A small masked image model, trained from scratch.
Model: 64-pixel images, encoder activation gelu, encoder layers 14, encoder width 192, decoder width 192.
Rows from block 2 of the encoder, named by matrix and row number. Rows with one number belong to one attention dimension. Each number is 128 + 32 x the weight over its row's rms, rounded and kept within 0 to 255. All counts start at 0. Numbers have three digits each. After the name is the row's rms in percent of the matrix's.
# v: attention query, key and value (stacked) (encoder.blocks.2.attn.qkv.weight, 576x192, the v third), inputs 0-95
# proj: attention output (encoder.blocks.2.attn.proj.weight, 192x192, transposed), outputs 0-95
v.19 072:088058082133174168116099118112098132121112045088080164075120095130182141128098144137059163101129124144102163131154150149128131159091093116152123153070130110176160098119140161158104077159094153118116127081128091096093170097180171140105118182123153146154100127133135141094154121190181065122
v.20 087:088143139100169168134066105084104145101104101105107164081122152109077127079111127062149152120185152100129163109155141204069104146060149131142133148120122128061128111143126152152164083117082171116176077119149165131108150149153207147153167198167120138118117119130122126147115102180177130163
v.21 081:107151145118133137173126140089159177118084074138074139175126142131137090115167154161131089117187143145180106129118159136150121137126111113178089089126125152171100146129065159200140130155185110123099083183177144124144117074174098149103162097123113092086108157128132085120066106160189115132
v.22 075:123148142101112122101171122097142169119186155092120151158126161142091118114186111118115142079152158120156133103105151070122145093149125169151060152135180148152134065070126139072104128101070144144154169121088078084122086118107179169082144148100140182109132183171123126158157144081144123116
v.23 078:149126141188088149106173096078107151112106130139092116087113138166181078102114057125123135112194106139158134150132167161136128168000129108075142150104146139146124079152139158156142144143157092116139069173080073161089117144103089157097142121159160144118145153145094065112116131149173073135
v.24 106:093087150171163167118098122104114154120106090110140128136156180135130160093112098083103135144161129089134121074123100202109075165057136126123081146084152152150081097067117106116143098138082148136147125137158148086135159143147136159149100200147143102123136116128112026139123105222088098154
v.25 072:148152155075139088083103157212100116071134113119123146149099129094150121146126146162064155102098113106128144132161077093210156113186086177115138133148066084127180085131109147084123141156150166146133115122110133097130114076093099127121132094115136140137128126169158095139131135067132103130
v.26 080:159184157122131122100130112128184137145138096077090156117147109232131121135104144075129146146129131132114125130137149134122130072140149138110097173165130112093160117153156142086079116128219133141111146092057158109123139156142154120110111100106147126101121111141192188127116086114100128173
v.27 084:131138139160156119134151063082150153137126121075129092126143133152144124111132126134132116171122184094176057093169127185118120188162108085141122098125122192187106132159142185132111115130206122158117114179170120114117100151139130147124112144136170153101131132118225060128138120139134116120
v.28 085:148171091135117115176067132110106122099173112144097082162136124127140145113118126143121104113091117129134177124151126129109176125138191179057113119137114160190086079150119108157159149130064115071105087111141113116110171174128132163149106177138203110190085126116136141102172131155058171102
v.29 073:185148138131135064166162168144106096185137150156105129166114165104169141108124126146135086143115148168098074116139138139109189137190163126128130147055135080166133102149083133122130156107121164136150150137182129134178126109048143119174130146120174109153105178175141131100165158140106090155
v.30 087:116121177107141137156168122121147123141079128149099158181116149114140111131183090107181106161092127150114142190149127111170126153114134064140119121161092109148070167154132138134098134154202093155100130154124112157132076137113123108077106081098121169102092126105133131138115126095167166122
v.31 076:146103134100159104095130086098096095155079121104084091152117136106115122166137105166097083166087147108078097083189109108135167154070064106186131105097132127021124120134165151136169135100163175179079148089202092117152156129131148134102144160104116152191170057122197152106130115071082131137
v.32 077:117124103144125149107117117121161157042078094060127143081100096143168146100143134102140120146125126158111146126177058122119090176060125117143105105165131101111154133168189107154121093160130121116135107096202163117162097137175131135135108168130129106104119109106161154145082119193140113146
v.33 083:100143085158123082046095141144076112106164164114125104154150112074125103092094143087049136130105123136092170092117101134095146112119073151141113163046092122138121118080100155151148142112106099104166157159137138090133165161105119084144178199140166090109128082141129150100172166127103087138
v.34 086:130172143185186091092147127184133101139132154170115134119172146117103124124102119192069136158106120118152142162103183069161167072163123145092132088140153136103087142115097066149109153140114100108106125155118108165138139108073120091120133072112124120149171159117050134063179138111096217134
v.35 088:132064087164142154133153159083116153195104122135148123158098133140078189084115123077113194134152118119115164063155096170118102091094152123135097078111147149185104145085109094120132137131071108133142139146158126141128128177189138172173125196118137051110067121126157130092168108181123133134
v.36 072:122141092172109123137091137113136094100131126168150119084124134054172164138136074146069089149148135141161093093134120144195138192153167103056183140165154132085169090091190099178167123185126190080142107072169129047123139137137114133107142167155085103149123111117129177126131147140073168153
v.37 086:148187172181136140061092141147149183109174090109148116131108109113128126182150111127134159131141181140152074100103170131192139165173089098126138093106108233052152119125123099137166133116177179112158112158110156082142098122175108097116178104120123114086185043165118130129118162133154137093
v.38 095:081144172100110135121134105087164130097127079151162123192134091113110112154162161183159089151142179085139052137125134127167088192153140097198104104111080185172106189133133136111084121126174118087140135146156127123149123121151128086125106068078109114053128095122067087158097130089167154146
v.39 080:110148118136124132152161072096071135162120100115093116111098184180112090116148136093122086108152076158170111129177125109072089164027165197108114128121168120198048117114081112198165103136091179134163141146135103118140136125165110164123108157102110097117153142176138106146125127121138155152
v.40 089:156107120177116157146109073092120144106104103134199118110107114195145158122146099103149100122147140128105100132104117121083092151075142135089134135099169120154049106153171147172107094133118144122151123114147159110099138113158146165124180134171140082124149075129089117146126097124130125134
v.41 077:140216081155140070122150125106130112130152102068139124086121109122102129148125104171129188171046138105124128112094065109157144146141091182128120115165077180048127142146172151161152098127077116111118123108155177121153122121111119149084151154168142098161110099156112196082129145071111138139
v.42 070:177014124086128134100117127136139145164125062121090145078103117099127118135161133111156174134147127116068171130194111106063089068139125132123159082155052105167147149166101134176137147155103139122141156136093125159127157091116102168158146126101094195076135106160179140174066082148140102105
v.43 072:094184101040138108076167138118146097115096142074102121188117148142138105143125129124177150125135171146153100180176105134138115106136108096153138138146129101094217158156106174121154115130166142155154130071145095134128075156104099144130097085135107153072082131116153156166121109125140171088
v.44 075:107088078104087198068099135106088108104184110077144141148152134147130182106090093097134155140145101077114170099136111118041145102096119198173147134079137141087143121114141149174112150142127108102111126103077194127085142201128108126163131171156130078123083083113147117156124141150131147137
v.45 087:098178089126089155143162134056144172087116054146147163088094093100154153099100150084157123147104171166147128106174132151135087132190134123212171190071126138148127114137158108165129092157138133092137107124184180103115084155199140084096170130164109071095082124135098107111110103231108161168
v.46 084:115133171084127095171089176168155162091093137154085179158139099120135163142134171181131159144166163204139076216103143117183178099168087104156113104117103082073114149186101152111119147141131142110085121152082143147138119084092060128164125089096101201097098157135061128125114136106133162152
v.47 101:098093136185134169070097118051091172096120116134116107128133091129104152136123057074115129104170096123147146095114136167081119150115089098118140136115132162135126123090168132151132086123085107098144108135165134055140182175155140151131179153148097108149161100115130097121145140162106160121
v.48 078:093094072128119178120083136058061066104090134110177119083146146155120147083123113103137142138161050106142144086122063150110160132100084085145139095121105166082125109080170151159174104075047110116128141107154125105169152147158135140151109156192127114163144142076078114117130153185049111078
v.49 091:129112048077114169202143097101136166103147088119156138138104158168139138110085120084127190088124054121090119080180091164087152092118103132169170167092136136100133116092067149108128133123052109146155167096148141138122147159161107120121111190124092133138154156163101151119171086167128123065
v.50 081:111193190146075058171094111147129145168112166174194138137092065108126121132147207152135151115106165117113107123051167172151101092153119124118168119166148178066136133123151145134062144139180099116131108109138105147114156098067118103127136134115150153099141131094096175147115163089133137107
proj.19 075:148156169188078076110093122172120151128106179152178124181124138146135131122155117192168128125124169090133146115183093153124163122229144124144125108067152078139165098144146136172094142150133141081175152141148141120142084155141119119176157071118119138142171136150145113137177114058077190118
proj.20 089:101146094104118153151111138173117095112078156114159087161145107166107122039091129128108165111118169129153149108136096116111162115186107081141163194092137086113123155144218124135088149116066172093113121148130106154098113130100108107129150076038073090095126079075172146075183158096142122142
proj.21 082:098172125150164131184170097122112077158159152108204148136169072173081115112142084103085175144057107103162212156171104139112160140094148048141163147128104153140088028091156130119079116150106148109099130137190082139140174111153165100118163107144087139140138101104146116147125087150128154137
proj.22 071:109108201129102094092093106125101089135100135124082080078123149158203148180104110155109129132101127164100118150057162090138055155156106054024122080106116111098150141176122157110120069143107120063151095133128185121133173074111118127116099118136110105143129065103083158117132089120071099108
proj.23 082:190093127135145082177101139156167083081128112157163152131127062140077115082161132123181145137106117128126175083109143107145077105203137082177082104157173104139134170114068170167153171207149088148162159058143210125129111190140167128124110132123106122142146143102148108181155152129141171142
proj.24 092:168105122072109115220119110113115062078091099102154148189111143125100104087111179143122096110101155156138173156121123096123157151196177123187134142170115195159178166145100200135208154112131129135092152095175134184089101107140164104090136092131097137104128164130108099097106222075176126118
proj.25 079:171160124123086137067121037085132145153089097143063074058148179138090148157111100141176124113179147140150169154196134149129097145074153136090168098131185107121137146118135151163091083119124114118121118116143131148160195125136143133087101148087097119155126145112103120135057067106155171132
proj.26 082:103096132097197140107117131157122078116129131147110170167065112133119091170134094097110154146102114097113048114109119139122088132088047109153134106089131179157113114108158144126130169118110117088130096180008050102148095137102151193191147119148146158105089132102131098117149117030144114113
proj.27 083:119109110104145140171109165125111108173108148143155137108127124153162108125199075108107164164146084162097163116164092101124129130114170067108127147173119121173080156121140105121129115096088114108108068106131144130094100129103141117133153032135095117167106104122077183128076092087153201098
proj.28 078:124111143128170125130156123154119175105165163173168187125089171105132177095155113165184118120137137136118101138116140113118087136141112092139066145155092184051191156155088063131101112091149149112100150127124152132154096132095123120129136186125131118056148126109138073128130152126150114159
proj.29 073:126194090184159140138136085128135150143122141107100145078098145132121166120097148100172096142132142131144127109130178152108112121136118099138131141169111175077116097131180115149108097103093137103147097148107103146134123133134123168070139165114152141061137124178113151099117094123144117138
proj.30 085:074093118172145085089136137091133138128141126133092137090127114147157153118086068103129156107147125129128119124134123102123085089097070115098166109135112125156113134123114125100174144139136138068111133130114131107060151109112142097135109136222187116157177136116132131181150178172110098077
proj.31 076:077118094103089143069070104171123149162122148146135140092098101161187103093136078106175140123174150132142142123209103145120096079141121092138149128142115119151109123152175098154112179109125069139184163140108136119164158106082166126140118100132130163164180149156082168199047195107118100138
proj.32 081:055075120068174090150118133161111137101147139166143181198138102138114174094123114161130126166160124071114150126136081165123166046147099124153093157059196063122100147123176242117155163107121146137113136154138114151103177151053162117182189109146112126132156181123160078169151093074107179136
proj.33 086:105144154096147140186142134188179189165106182118143130108130156165121172139191184163188124146121127127123087158136142155146118110119139186179151112218156137116133142137094137098089112123125179122091122128155097099113114134152105119123111040093167166140063156137120134098048096130104128142
proj.34 085:162119167115095146074164116131103142105159118082141149123107192109148071154108162090190083148123137212149112121076168151134099111097096141100134127131075110114169100124078149137132148162157199154115150048121148075120123128129160161133049240145133121086084122164132129165135143144111098137
proj.35 088:136169143131116122178135141154158130179167148121112129171135093129173060107189129165162140133101166105121044152142139118128161156184116126132126126153129115098142115106105109153113086111125159083143085101177198170115086066093129137130194052171083172103091128148132116129119154073103087148
proj.36 074:120109110094117158149100126128140150134134134114102137113158094140154072119107123120121142138166154140163146131100129053116129081176164145143104173086115182080175138159135165124124114096093074217171180157082119068150134119111150150150103128049136143153165138092125093135088118183153168131
proj.37 097:140107111072128084132146092128158129120133096133129052141135103163129143158103137127155102161133096125106200152104122124138104134099164120107150184153130111157129105068061206120104180150143068200110188092150138123087151138123107164185074135139143147174090150081109094137132150175191139164
proj.38 083:142098113100139155156086118077134099153137108085124149132133100127157144122131106112060159115103099151142238144118046135108112157065122134063156160157120108144102059116105153119104192131126134169145101121201106113133204132135141141131163106161147133171101111138148175112135116183143153084
proj.39 080:112132175167184138136130113121095130079112088181158101127173125101134105093074116144103128166083191091163143130119138134135158100236073094160103113164142182107103121119148133142095161137147154069138107111178109142091122135120125124107130075193118120082144133106127108145104181058124141137
proj.40 090:080105140055144132243137188107136122122152163130126177130164087136106111113140114134064132124125132115118124101095128169116166136165102132179078134149110208109114097140118099152148154127052097185086130144100095148165082178131115076146102121138113136101098126182145110123196128122230133068
proj.41 082:178141126080165124087098118162171129166161155166112138123146143102167165132144086109108086127188135115149121100089122129125159146075090102166093148166144185083126146182126115129112131116143105181050081122057049084118110104125185094164062177090161120113117116099123135159118053185160128145
proj.42 067:089187128175085138100083130106124151111137081145149176151148129159117110104082077177118156144135088121109078140145130151136145138096083134140117140052140046161136137112199103121096132098110152076122084113106185176147103129140172164129191102139099142115155090122163175159143178123087083149
proj.43 071:120107150173171158073113107146105122108099148137084130085124137135079131163175086104150151097107141095107138159157127104131136154102119121093178164108132112184124096092167118065122120071118160098115129145045149099128142146112157152129135121181126145138149114077134175114135083093064146176
proj.44 074:135108148070149120148121124088146160161174181165145131111137085094061090131162139156085149161155116080161108144152131180126181199126112155148111163143121138145085160144119105097080071136150088147137147182109123144178096110145130102123123106085072128079156169151110191139085155067178082121
proj.45 082:158089130098169156195065105131085127140180104107073134138162048110097182081121115141071146118160136098151138109098103096118189159143092104101069179138148110125099048104109151060110141125050149111174109176099091112150142136106141141197148096066099076165159139106172137139156084176131161121
proj.46 078:128114090141152067044200081114119158136150156133143120126153191114099128142107117097144105124114074133153219100180129121144112119080114152126177115126108123166106107145098139097128131161164120106135130100128122079142182154152134082101140209137126091154142095081130162095196120156083130082
proj.47 096:110091134083017096179153115125136122117149165153121152118126143118135113140174144185128131132107097154084125178122099082117152138200125151173093138083093100123173213157071137124129134168140083125130148115070155070132067085147096126140083081069133152131078145117122184157094137102143094096
proj.48 068:119095083051084115187154150132132143139149178086165188180127133075114122129158202171103089135125172095106129107155165131119132117144157151191116167129163164135153144150070169109150095100176142194147121133070147084124106062082145148112087121044074138174075101173117152088134170124161118142
proj.49 080:140140155135086144103093143170153160143152162145074148117130124048125158127145198189142105113137192099119125093135171097141159109140126155155117145147215122133121105102137136169094103139184184098146076152105125101139094143104164146122099073122092110094106107139139157068146108088117149140
proj.50 081:144177075118214150064177187131176113144125143108122117147140126159169107159123095136135121155122082175127135157087104133130107162061127157117104136131114112127149143143132121104124118169099153218127141107191175065126203182117091132152108124214201133121149081122148094088148023182114116132