config.toml
model = "masked image model"
dataset = "crops of objects in photos (Visual Genome)"
train_examples = 123503
image_size = 64
crop_scale_min = 1
horizontal_flip = true
method = "mae"
mask_ratio = 0.5
loss = "mse"
encoder_arch = "vit"
encoder_norm = "layernorm"
encoder_norm_position = "pre"
encoder_activation = "gelu"
encoder_mlp_ratio = 3
encoder_head_dim = 64
encoder_fused_qkv = true
encoder_bias = "all"
encoder_qk_norm = false
encoder_layer_scale_init = 0.01
encoder_parallel_block = false
encoder_inner_norm = false
encoder_drop_path = 0.1
encoder_patch_size = [8, 8]
encoder_layers = 14
encoder_width = 192
encoder_positions = "learned"
decoder_width = 192
norm_pix_loss = false
decoder_layers = 3
init = "trunc_normal_002"
residual_init = "zero_last"
optimizer = "soap"
beta2 = 0.99
learning_rate = 0.0014
beta1 = 0.95
shampoo_beta = 0.99
eps = 1e-08
precondition_frequency = 25
max_precond_dim = 1024
one_sided = false
adamw_lr_other_params = 0.0014
max_grad_norm = 0.5
max_steps = 15400
batch_size = 256
epochs = 31.9
lr_schedule = "cosine"
final_lr_fraction = 0.1
warmup_steps = 460
weight_decay = 0.3
adamw_weight_decay_other_params = 0
Rows from block 11 of the encoder, named by matrix and row number. Rows with one number belong to one neuron. Each number is 500 + 40 x the weight over the matrix's rms, rounded and kept within 0 to 999. All counts start at 0. Numbers have three digits each.
# fc1: MLP up (encoder.blocks.11.mlp.fc1.weight, 576x192), inputs 0-63
# fc2: MLP down (encoder.blocks.11.mlp.fc2.weight, 192x576, transposed), outputs 0-63
fc1.59:488550486512489511500530491493499515508515515489519493504497510507492466493469527492498527498483513490483520542528474490497538498487488497458497483473515498569481499494519493491488476526544459
fc1.60:550468481505520547544447462485482473520457497511485539497487453571515524521475480569450565478555532474521539460545492445558451461492521416495454538507487430534425484562521481453445554454493438
fc1.61:537533511506492483531455510490531473498484524480500512524515467512503455530521508531448529473502518457523588495512475527492484481493525482516497481521460439503522468481477549483516518521487509
fc1.62:566447490508540415478501591489485546523515479485562521510557446472488488525516526518493507539412464543471418533533521513502482598443526533488309514432552584492421445562659618453493524493312522
fc1.63:602505528553596457642453453396480503523522418515559534528502483439644467479448519599392450520492555482544661502613558440550411303499399695484545550543458453501506453437530498508543411536491474
fc1.64:473425532529564462501477527492500560440517548462543504510538494430559486546494551466487527505578531444533537499473497519506520472460445483520529444527502531518510506515464491504541490566564477
fc1.65:390465481701500551385430447443485525463477488552477527409503481582419531517504501474508574488530493470540464500377500414482463361346504516401553497455473334503521547487518627463501496542524397
fc1.66:537479476605509525555474492485496497507501497499466521500491432461460494500517482461504508524513538516514518487500483508492511469481508470502464478490450495487497492519492528556524516554505513
fc1.67:568443385333540561364451565407546429580451616453385490494528596387485481499424503481448358449489514573534567387574468409585539384506512585578547554448456411429532468405566582430557523496662590
fc1.68:588444499523544598527451479446469531484543454454493515540496508593500491539439524483481448484500432484527485457577494517458528481532502491473504525410476465520512521480468528485489435483492478
fc1.69:490462492506520480421530509496489568452451530484505508499490495556540502492434500450522482491503553499468534503540498532474491443453461484523574501443507631482520493506437528511491525499414457
fc1.70:522425416568421428571584478497501550485499549521556482464473492446491548508545486487471555461432574493453498558315483529583532524660532449416542436560651535478549521489496500557482436535574492
fc1.71:508470459462530462576545418570460458476436457529509490518461483386494519390534409604580495492558472504491420462550531441485599389629505473549564507406593396493506555543455676463506470552644485
fc1.72:654581569590561481500454428456465454512473496428382506425435450505523438519487533498533529467539577447520605533465492423546423659607464421493528503556438461529589510423545535447552488447478479
fc1.73:468589578616494560490426453491479419532514421438488500535492553615516465513489577523472543547590557492519538495518552461528534505414530481616523523583384434479530535388570487482538541576544513
fc1.74:552498512518463515463542504526518447535509493553501447516468505455543497446580519490417521579488482538515526469533491438566583474523499538519441455417415405562485546505526387451584496471520481
fc1.75:536463503503517512481529472485518466495488531533502521531508510447506492560502496568470555515471523524522468522624513480489510517479555526522444525475497465456449504466471508520482489482489478
fc1.76:480475509504523465484503492515501485491519502502517520494484481517524496515482528467506474529491508485516475521520494505507475511484446449514489489512520510508504516512512496502529463488463493
fc1.77:546314561502464573491491452483456577513433501517489438441588553438560568436510555471476645589444444528510492525425573493434570577620423421531453498429457606472478504546528429513400435543616451
fc1.78:340630624474470504543576481570419415380473378522492391404497456551279528430447551369640647533472623492490517556509461458523447343328316654457364457472484298595412448496642371440705649486610564
fc1.79:512569481504490512497459483440502513514511477464522549523504491493522509519489543503502554492512449516561510540473497535536491559386588474560544509504498482528461495487416492527517521511547577
fc1.80:484472525536573423461473421530528496434565577434415437543440487543615491436458454467458382605450483503444572468453455511544489382522441548426574460385531540482503441503713410618454535436595495
fc1.81:482456474482502521557552517479505464517498505509457501534519512517536506498487484528514566460533514499464514486432511482507511504475476500507486486401487540455473512510509544502476493457548446
fc1.82:535545469621576592438525455503521459486497531420441468540408579526536506478398478634527466520486565561516533549471459450499556599471509486513438518529498543502461501452459454553489526471529525
fc1.83:493398479612520519530557517565466618553476404497477546635516457650468543488493558415481496485444416467451394464648468408513451723384436506456491495652497561580470457502506494462474543502527535
fc1.84:530522473492495481440483496448477508477529518516519488515468525444525468520505486489516519506533538483525512514511496500484481512512572474458494506479527536603512517506527472496481501514529455
fc1.85:510445479461570493433516510492477559525510490499478483531471503493491476466485475510478483504465487506504467524428514512521486527514475519492497473517520452507487480487493545524506476491530500
fc1.86:478460490475479483472558518511508533496528494476566470484488531554531477529524480487511511512498487497515522497448498508507537522481452458526513530435500614436493483498484550495503488453540477
fc1.87:467474493522507482506484471493532461482537504489465525487487477465513464527558540433527453509515479513479536519487493473458477475428548517480515499430486581562561525489517452541540509538534463
fc1.88:530508501479523495490506503526497490477477486497480490481523507510536497478493495522500539513496505485506488514497510479475514501508515494501504511509499483556474516508497516513497492477508505
fc1.89:463537500433417488579580487518476497539481556531395560518443571514465518521569542482583527440503508482530431503615482474476623559443465357483479538565522524577498443446506493467492484491409522
fc1.90:531559513483499476479460552504531502491516485505557483522466458468507493489499491495467516484485526530509494469535489457495498460495506513508477500494578450579502482511477553504502538496509510
fc1.91:541438502503451512498478484554507429540497473502522484512485474472535545504508501512542517497484488472523495516483561505536522564454468470476500495491482520518493471483437479485460533477557510
fc1.92:443498501483452533429491481465526530500544527499497520499458479449558522506550512449518457452526490513462478477466482508489520499527485436495551529486533545512463481548459504460467554496500500
fc1.93:442450486480544456563465498436544506492504493484557570462536503541510543517460479461509447531543524503520583513432474480504509565553428484509552552523451618512550505543414495474476475544504535
fc1.94:514443548423553477446507478507508487510497504503530520529485497504517506470522466521489529500506485506460512510470503515489527588467443461504497503531488499473552517492476465482467518471571515
fc1.95:498486501503508489459554503477487480502489512512519485479526484507481505484503483558515500493468525500524461507424499521495514521460474533518518476534508495468494528496455560488482535475497536
fc1.96:466517502475500468444506545473520491517484502508482513507513490594483534527508531507504484482476471465530446478508447512487503505515484535553493501580488483500553517545436466489469461542487476
fc1.97:474403508541549482386469516489512447497464511458485431466460470527483538456494516499531430557493497517495431476485459514476502527602537528518436489418521584488518538509407583459503510583419505
fc1.98:480480502521575549560468529451490445513520542514476499497478481544526511460569533514479516526522486486465570501614519532527531452471493510512437484490487486453437515516450544509509518461462530
fc1.99:490514497544495482555463567394521542482447444529541643520449499636469505583483547489514471514420495462488526424524455544455462539486437455568421607551474493569499509515435546422524473539456495
fc1.100:524554506439431513407540498496521553493488491480571497485486489544527496489462498506496494527475506517531518523574514519500507450542493441493534481577459482529508471508481464484487509509456500
fc1.101:511557544512482525504544506481475476446504451516549460504557498425500525492577551527481537442540502505480441450529490470536485482499446501531569462553491423540481498480490480488432472519560488
fc2.59:478626498541500518514478502500504498497494501486523517511522498454480498556517534496525472510490524504484531504587492494476527694471523483501523500523480528583430504501606521522479494493398490
fc2.60:527455465546542523483452501485504514496517511520422494549493502414524506483489510431536473500595484533478508503467488510529519672470441483535456497559509543562555516473442541493534501509486497
fc2.61:515515524485463471474549484498515512484513494531472543448502494441509481545460467438520538485502446496511455498491483500454489442562523474513492507500498526501507497531492508517459496482554493
fc2.62:482802529520472529617487538510479490480501506505439549526513503554466501499578523562517450486563492466443448485595501458482526613554587443536475497484527519512503503481511386513432495479625507
fc2.63:526493486283513520535679546495495488517514505548376420524425514470563521565570456504439562483542456506609480493448540426508434453451385342571580488434506502454449495556545456485469425512542468
fc2.64:514519485476474487476542466475497506493552479589486499499494490577471505521502426578543481503435497560548451515487503482458522471520560474530496514471461506454481497489510490471484498517521542
fc2.65:558452486341490495597368470514497493510457505489506490449431504539529493268518508560502388531500549551484516518569510567507493590475414379529418493633492606491582506472470574502486484424696556
fc2.66:460515532455495454449573456510511522490509503503544494505593492544486515548521548507470497508445446500489494503520508518459546497517456548506528496521511506550432519515476431498520496466483493
fc2.67:374550520529517384566602487531494362523591462464474599516480521566650492524499503586499478491461500489534503481411515419553566440688542591499601492538454628302597479511519519579434490543508524
fc2.68:507464532439480546510487480490504489490485498500524468479520507503501500461460494501476468497492472501459462490487529561473551444487424487492496493494563528551493515520548448519487580529568523
fc2.69:529521506486495537536424504501512419507394495515502510441520506412421508530396476579412553496486427489527451495488473461491457571563519537496424494546510386468514510489562466460561485526468479
fc2.70:451537469550559508462569478490487481490462480518380346478523496499474508437592507568512535464461363489508414483460500527458537363399451399447461505467510384467492487508465525456535581458442453
fc2.71:420393478515469544568500456497502503503464469565496433500525522474468493521478458449428544503477546472541393486623486495485484618481433515468565509483488539369601494481476433327450540511534416
fc2.72:433578499516438541402586569489493535506488542516586505427463486389479489524445483514373571500427521540548406482475518666498466331385462518473554496471519551459482488496462426583509537541591498
fc2.73:508525509544599561407503577538503458529566503439425491450504490522423508587486614450601523533515483498459549503579510465496547533534455494554435488469618329406478524497393471498513419467492471
fc2.74:533497516446556509558498483507500570504477493506520576483480509473470492508527581437555488523467528468456458499413480533510511436478514517492551503580471493457560478503378564536494585474501476
fc2.75:493547532489481406504493502547504539488513495454500498428525497530441479402544532466588466515494449474499515500452499550513488536539464466423538480498495557481520499512668492530510472532313508
fc2.76:500510492559443499524481521485494489498502491482486477471529498464501502478503468533528552504499490498486491498499490525503541494514543524495494507444463508463512501494501470506500499486558505
fc2.77:448657493562448523530495615550501576492546492526655549489450535562513513464433393473446431481544453501421442517371491519507442417381423495479457493450578329478586503468498501492574514569518487
fc2.78:551456535381600538475496490489490501526502499506666602512455490313586482510560426435518646510478484533446640507358488521469483493606511514450503496454422481449367478544560460506522564522372497
fc2.79:570518481448554475420540531501502504496512519502510494522557496565497500486518456500554471517484516497464512494485499443522503588521453544471464495389521481482525491500502515526477528557572514
fc2.80:543447438488522546683535510487519511497486488515696537358456477449440507433511499522591476482562519513592435507482488531468485562485526508496494511543496594583508530500500541465567422542620545
fc2.81:540524512512536434437443456503496485524467526530553546457497482490474504520478562482496457505499480518532483500552503542494439534519514526496497498592520480511528500464558467524519530615440516
fc2.82:456516532534478384510524571503476534502484489474589575404557485470560505465440515418522551499521457515485469493469499481508473480499470483495559485430461484462502497501503561491496465498513526
fc2.83:499654446432556540499504493491505457512461521478516521484397496337538496572548558541524536484505577493543537486472511491502433421505500515521491484426518359344539504539554563493484434568465553
fc2.84:532631495511496523493487520500499499500498502500450488520481498496510492509469510533505503505498511501469510505580492498499504617508560480509509498537538514597475504498554497515474508499358497
fc2.85:488520520523477496540481468532484477501523504475521501472564504522502505515462545510520520502549531485491519501542482468528520493470501480502492491448438519450492500510503482495528529515481492
fc2.86:510506500505529530542408515500490463507492505539418556594479499485479503456443511513463474513490515475467467516482535459517474505534571549514498489573513436504558520484520402514525536538467488
fc2.87:553516494521486470507529511470496464496485505549551434451495519486462515471594469581485502510458539516560509514518485550517488512554461499451457497516529405474441492520504562466460470528489534
fc2.88:523639505515521498507472495499506490502509505497458508498498509523475495469487497511501494509495516505500470507531495500493505725465520480508513498510488492548428506497597494508495521483336499
fc2.89:534441455407561569605450512495492432481553529387450533522588494457475512513392439510375412492534509464500605474432479583505492384498508564526490501418561458382506510475307545470471419523638538
fc2.90:552572497561448496526467540504497461500484503502452496473490491524550502506483507488492536506492491507533491500570499529495504538459518489509550494524508443598493506495427509495506519472455502
fc2.91:514527506516509522510493527483504515508491483451522532501463510521509498468493437476490530486508457497467513484482505536516459428548482471505536497534482495517528501503573468488519509479526493
fc2.92:534497493528531476526542482525484579500515494505484454486509490535452511502546445522506499501504529494533498489543506514489514538442506505518524498533483502517521495496523487534529473505510498
fc2.93:561546511478498538509517488543490467474512477515460398575486523452523467472467471612473567507466482501517375514556487465564447495462591437474414486472551439509475477521569515500559452477522509
fc2.94:516555459555400499553523483481508510509486497525474496424508494495476489516529520497509501500479558487495482514503498444515490443544556556469545508446498517492438514533484527478515440543427506
fc2.95:501498493468498496510459496545506551490468481491471527591478493498522514505482499450414508505523441484452511499522500469493489470528522457460481488478478514445534483509552458499528442518453400
fc2.96:497490512512551543562424475472496501501516511481524541459519503440533499510459455536496528491519531462468513498497509495486500507446516474472514503463500509482533503489510435492518507472489478
fc2.97:571545446423440446589528506512507557503453500478530533541523502460489514668483445506442644509499517534436475509551521508456476491465476485471571496521512443479468488493636532565468473468333500
fc2.98:541510489476473379441541470480498578488519505474527523475533545464460501531558460473555427514482544508518433520445498452467404528535483475488537494487529516474556490509583473485438470566404473
fc2.99:574459485459451433487556458494516437493519501527551517532494498467578472377480524452487543490486504509427399501400511464474505454471536479552508494515548409451529495501482420499484426428520543
fc2.100:442482530507552534592443485498497477489454531474419511529521454455437503542514490479489539491537470502450514490457508479508462498498526527505430505425520517483511504466472545530521529477514478
fc2.101:503474497496521532493487538500511502510499512471453520480505503501436508499568458437532521492442480500506472494436511519535466565414513464473460495434557492456548498493461487556561490537566504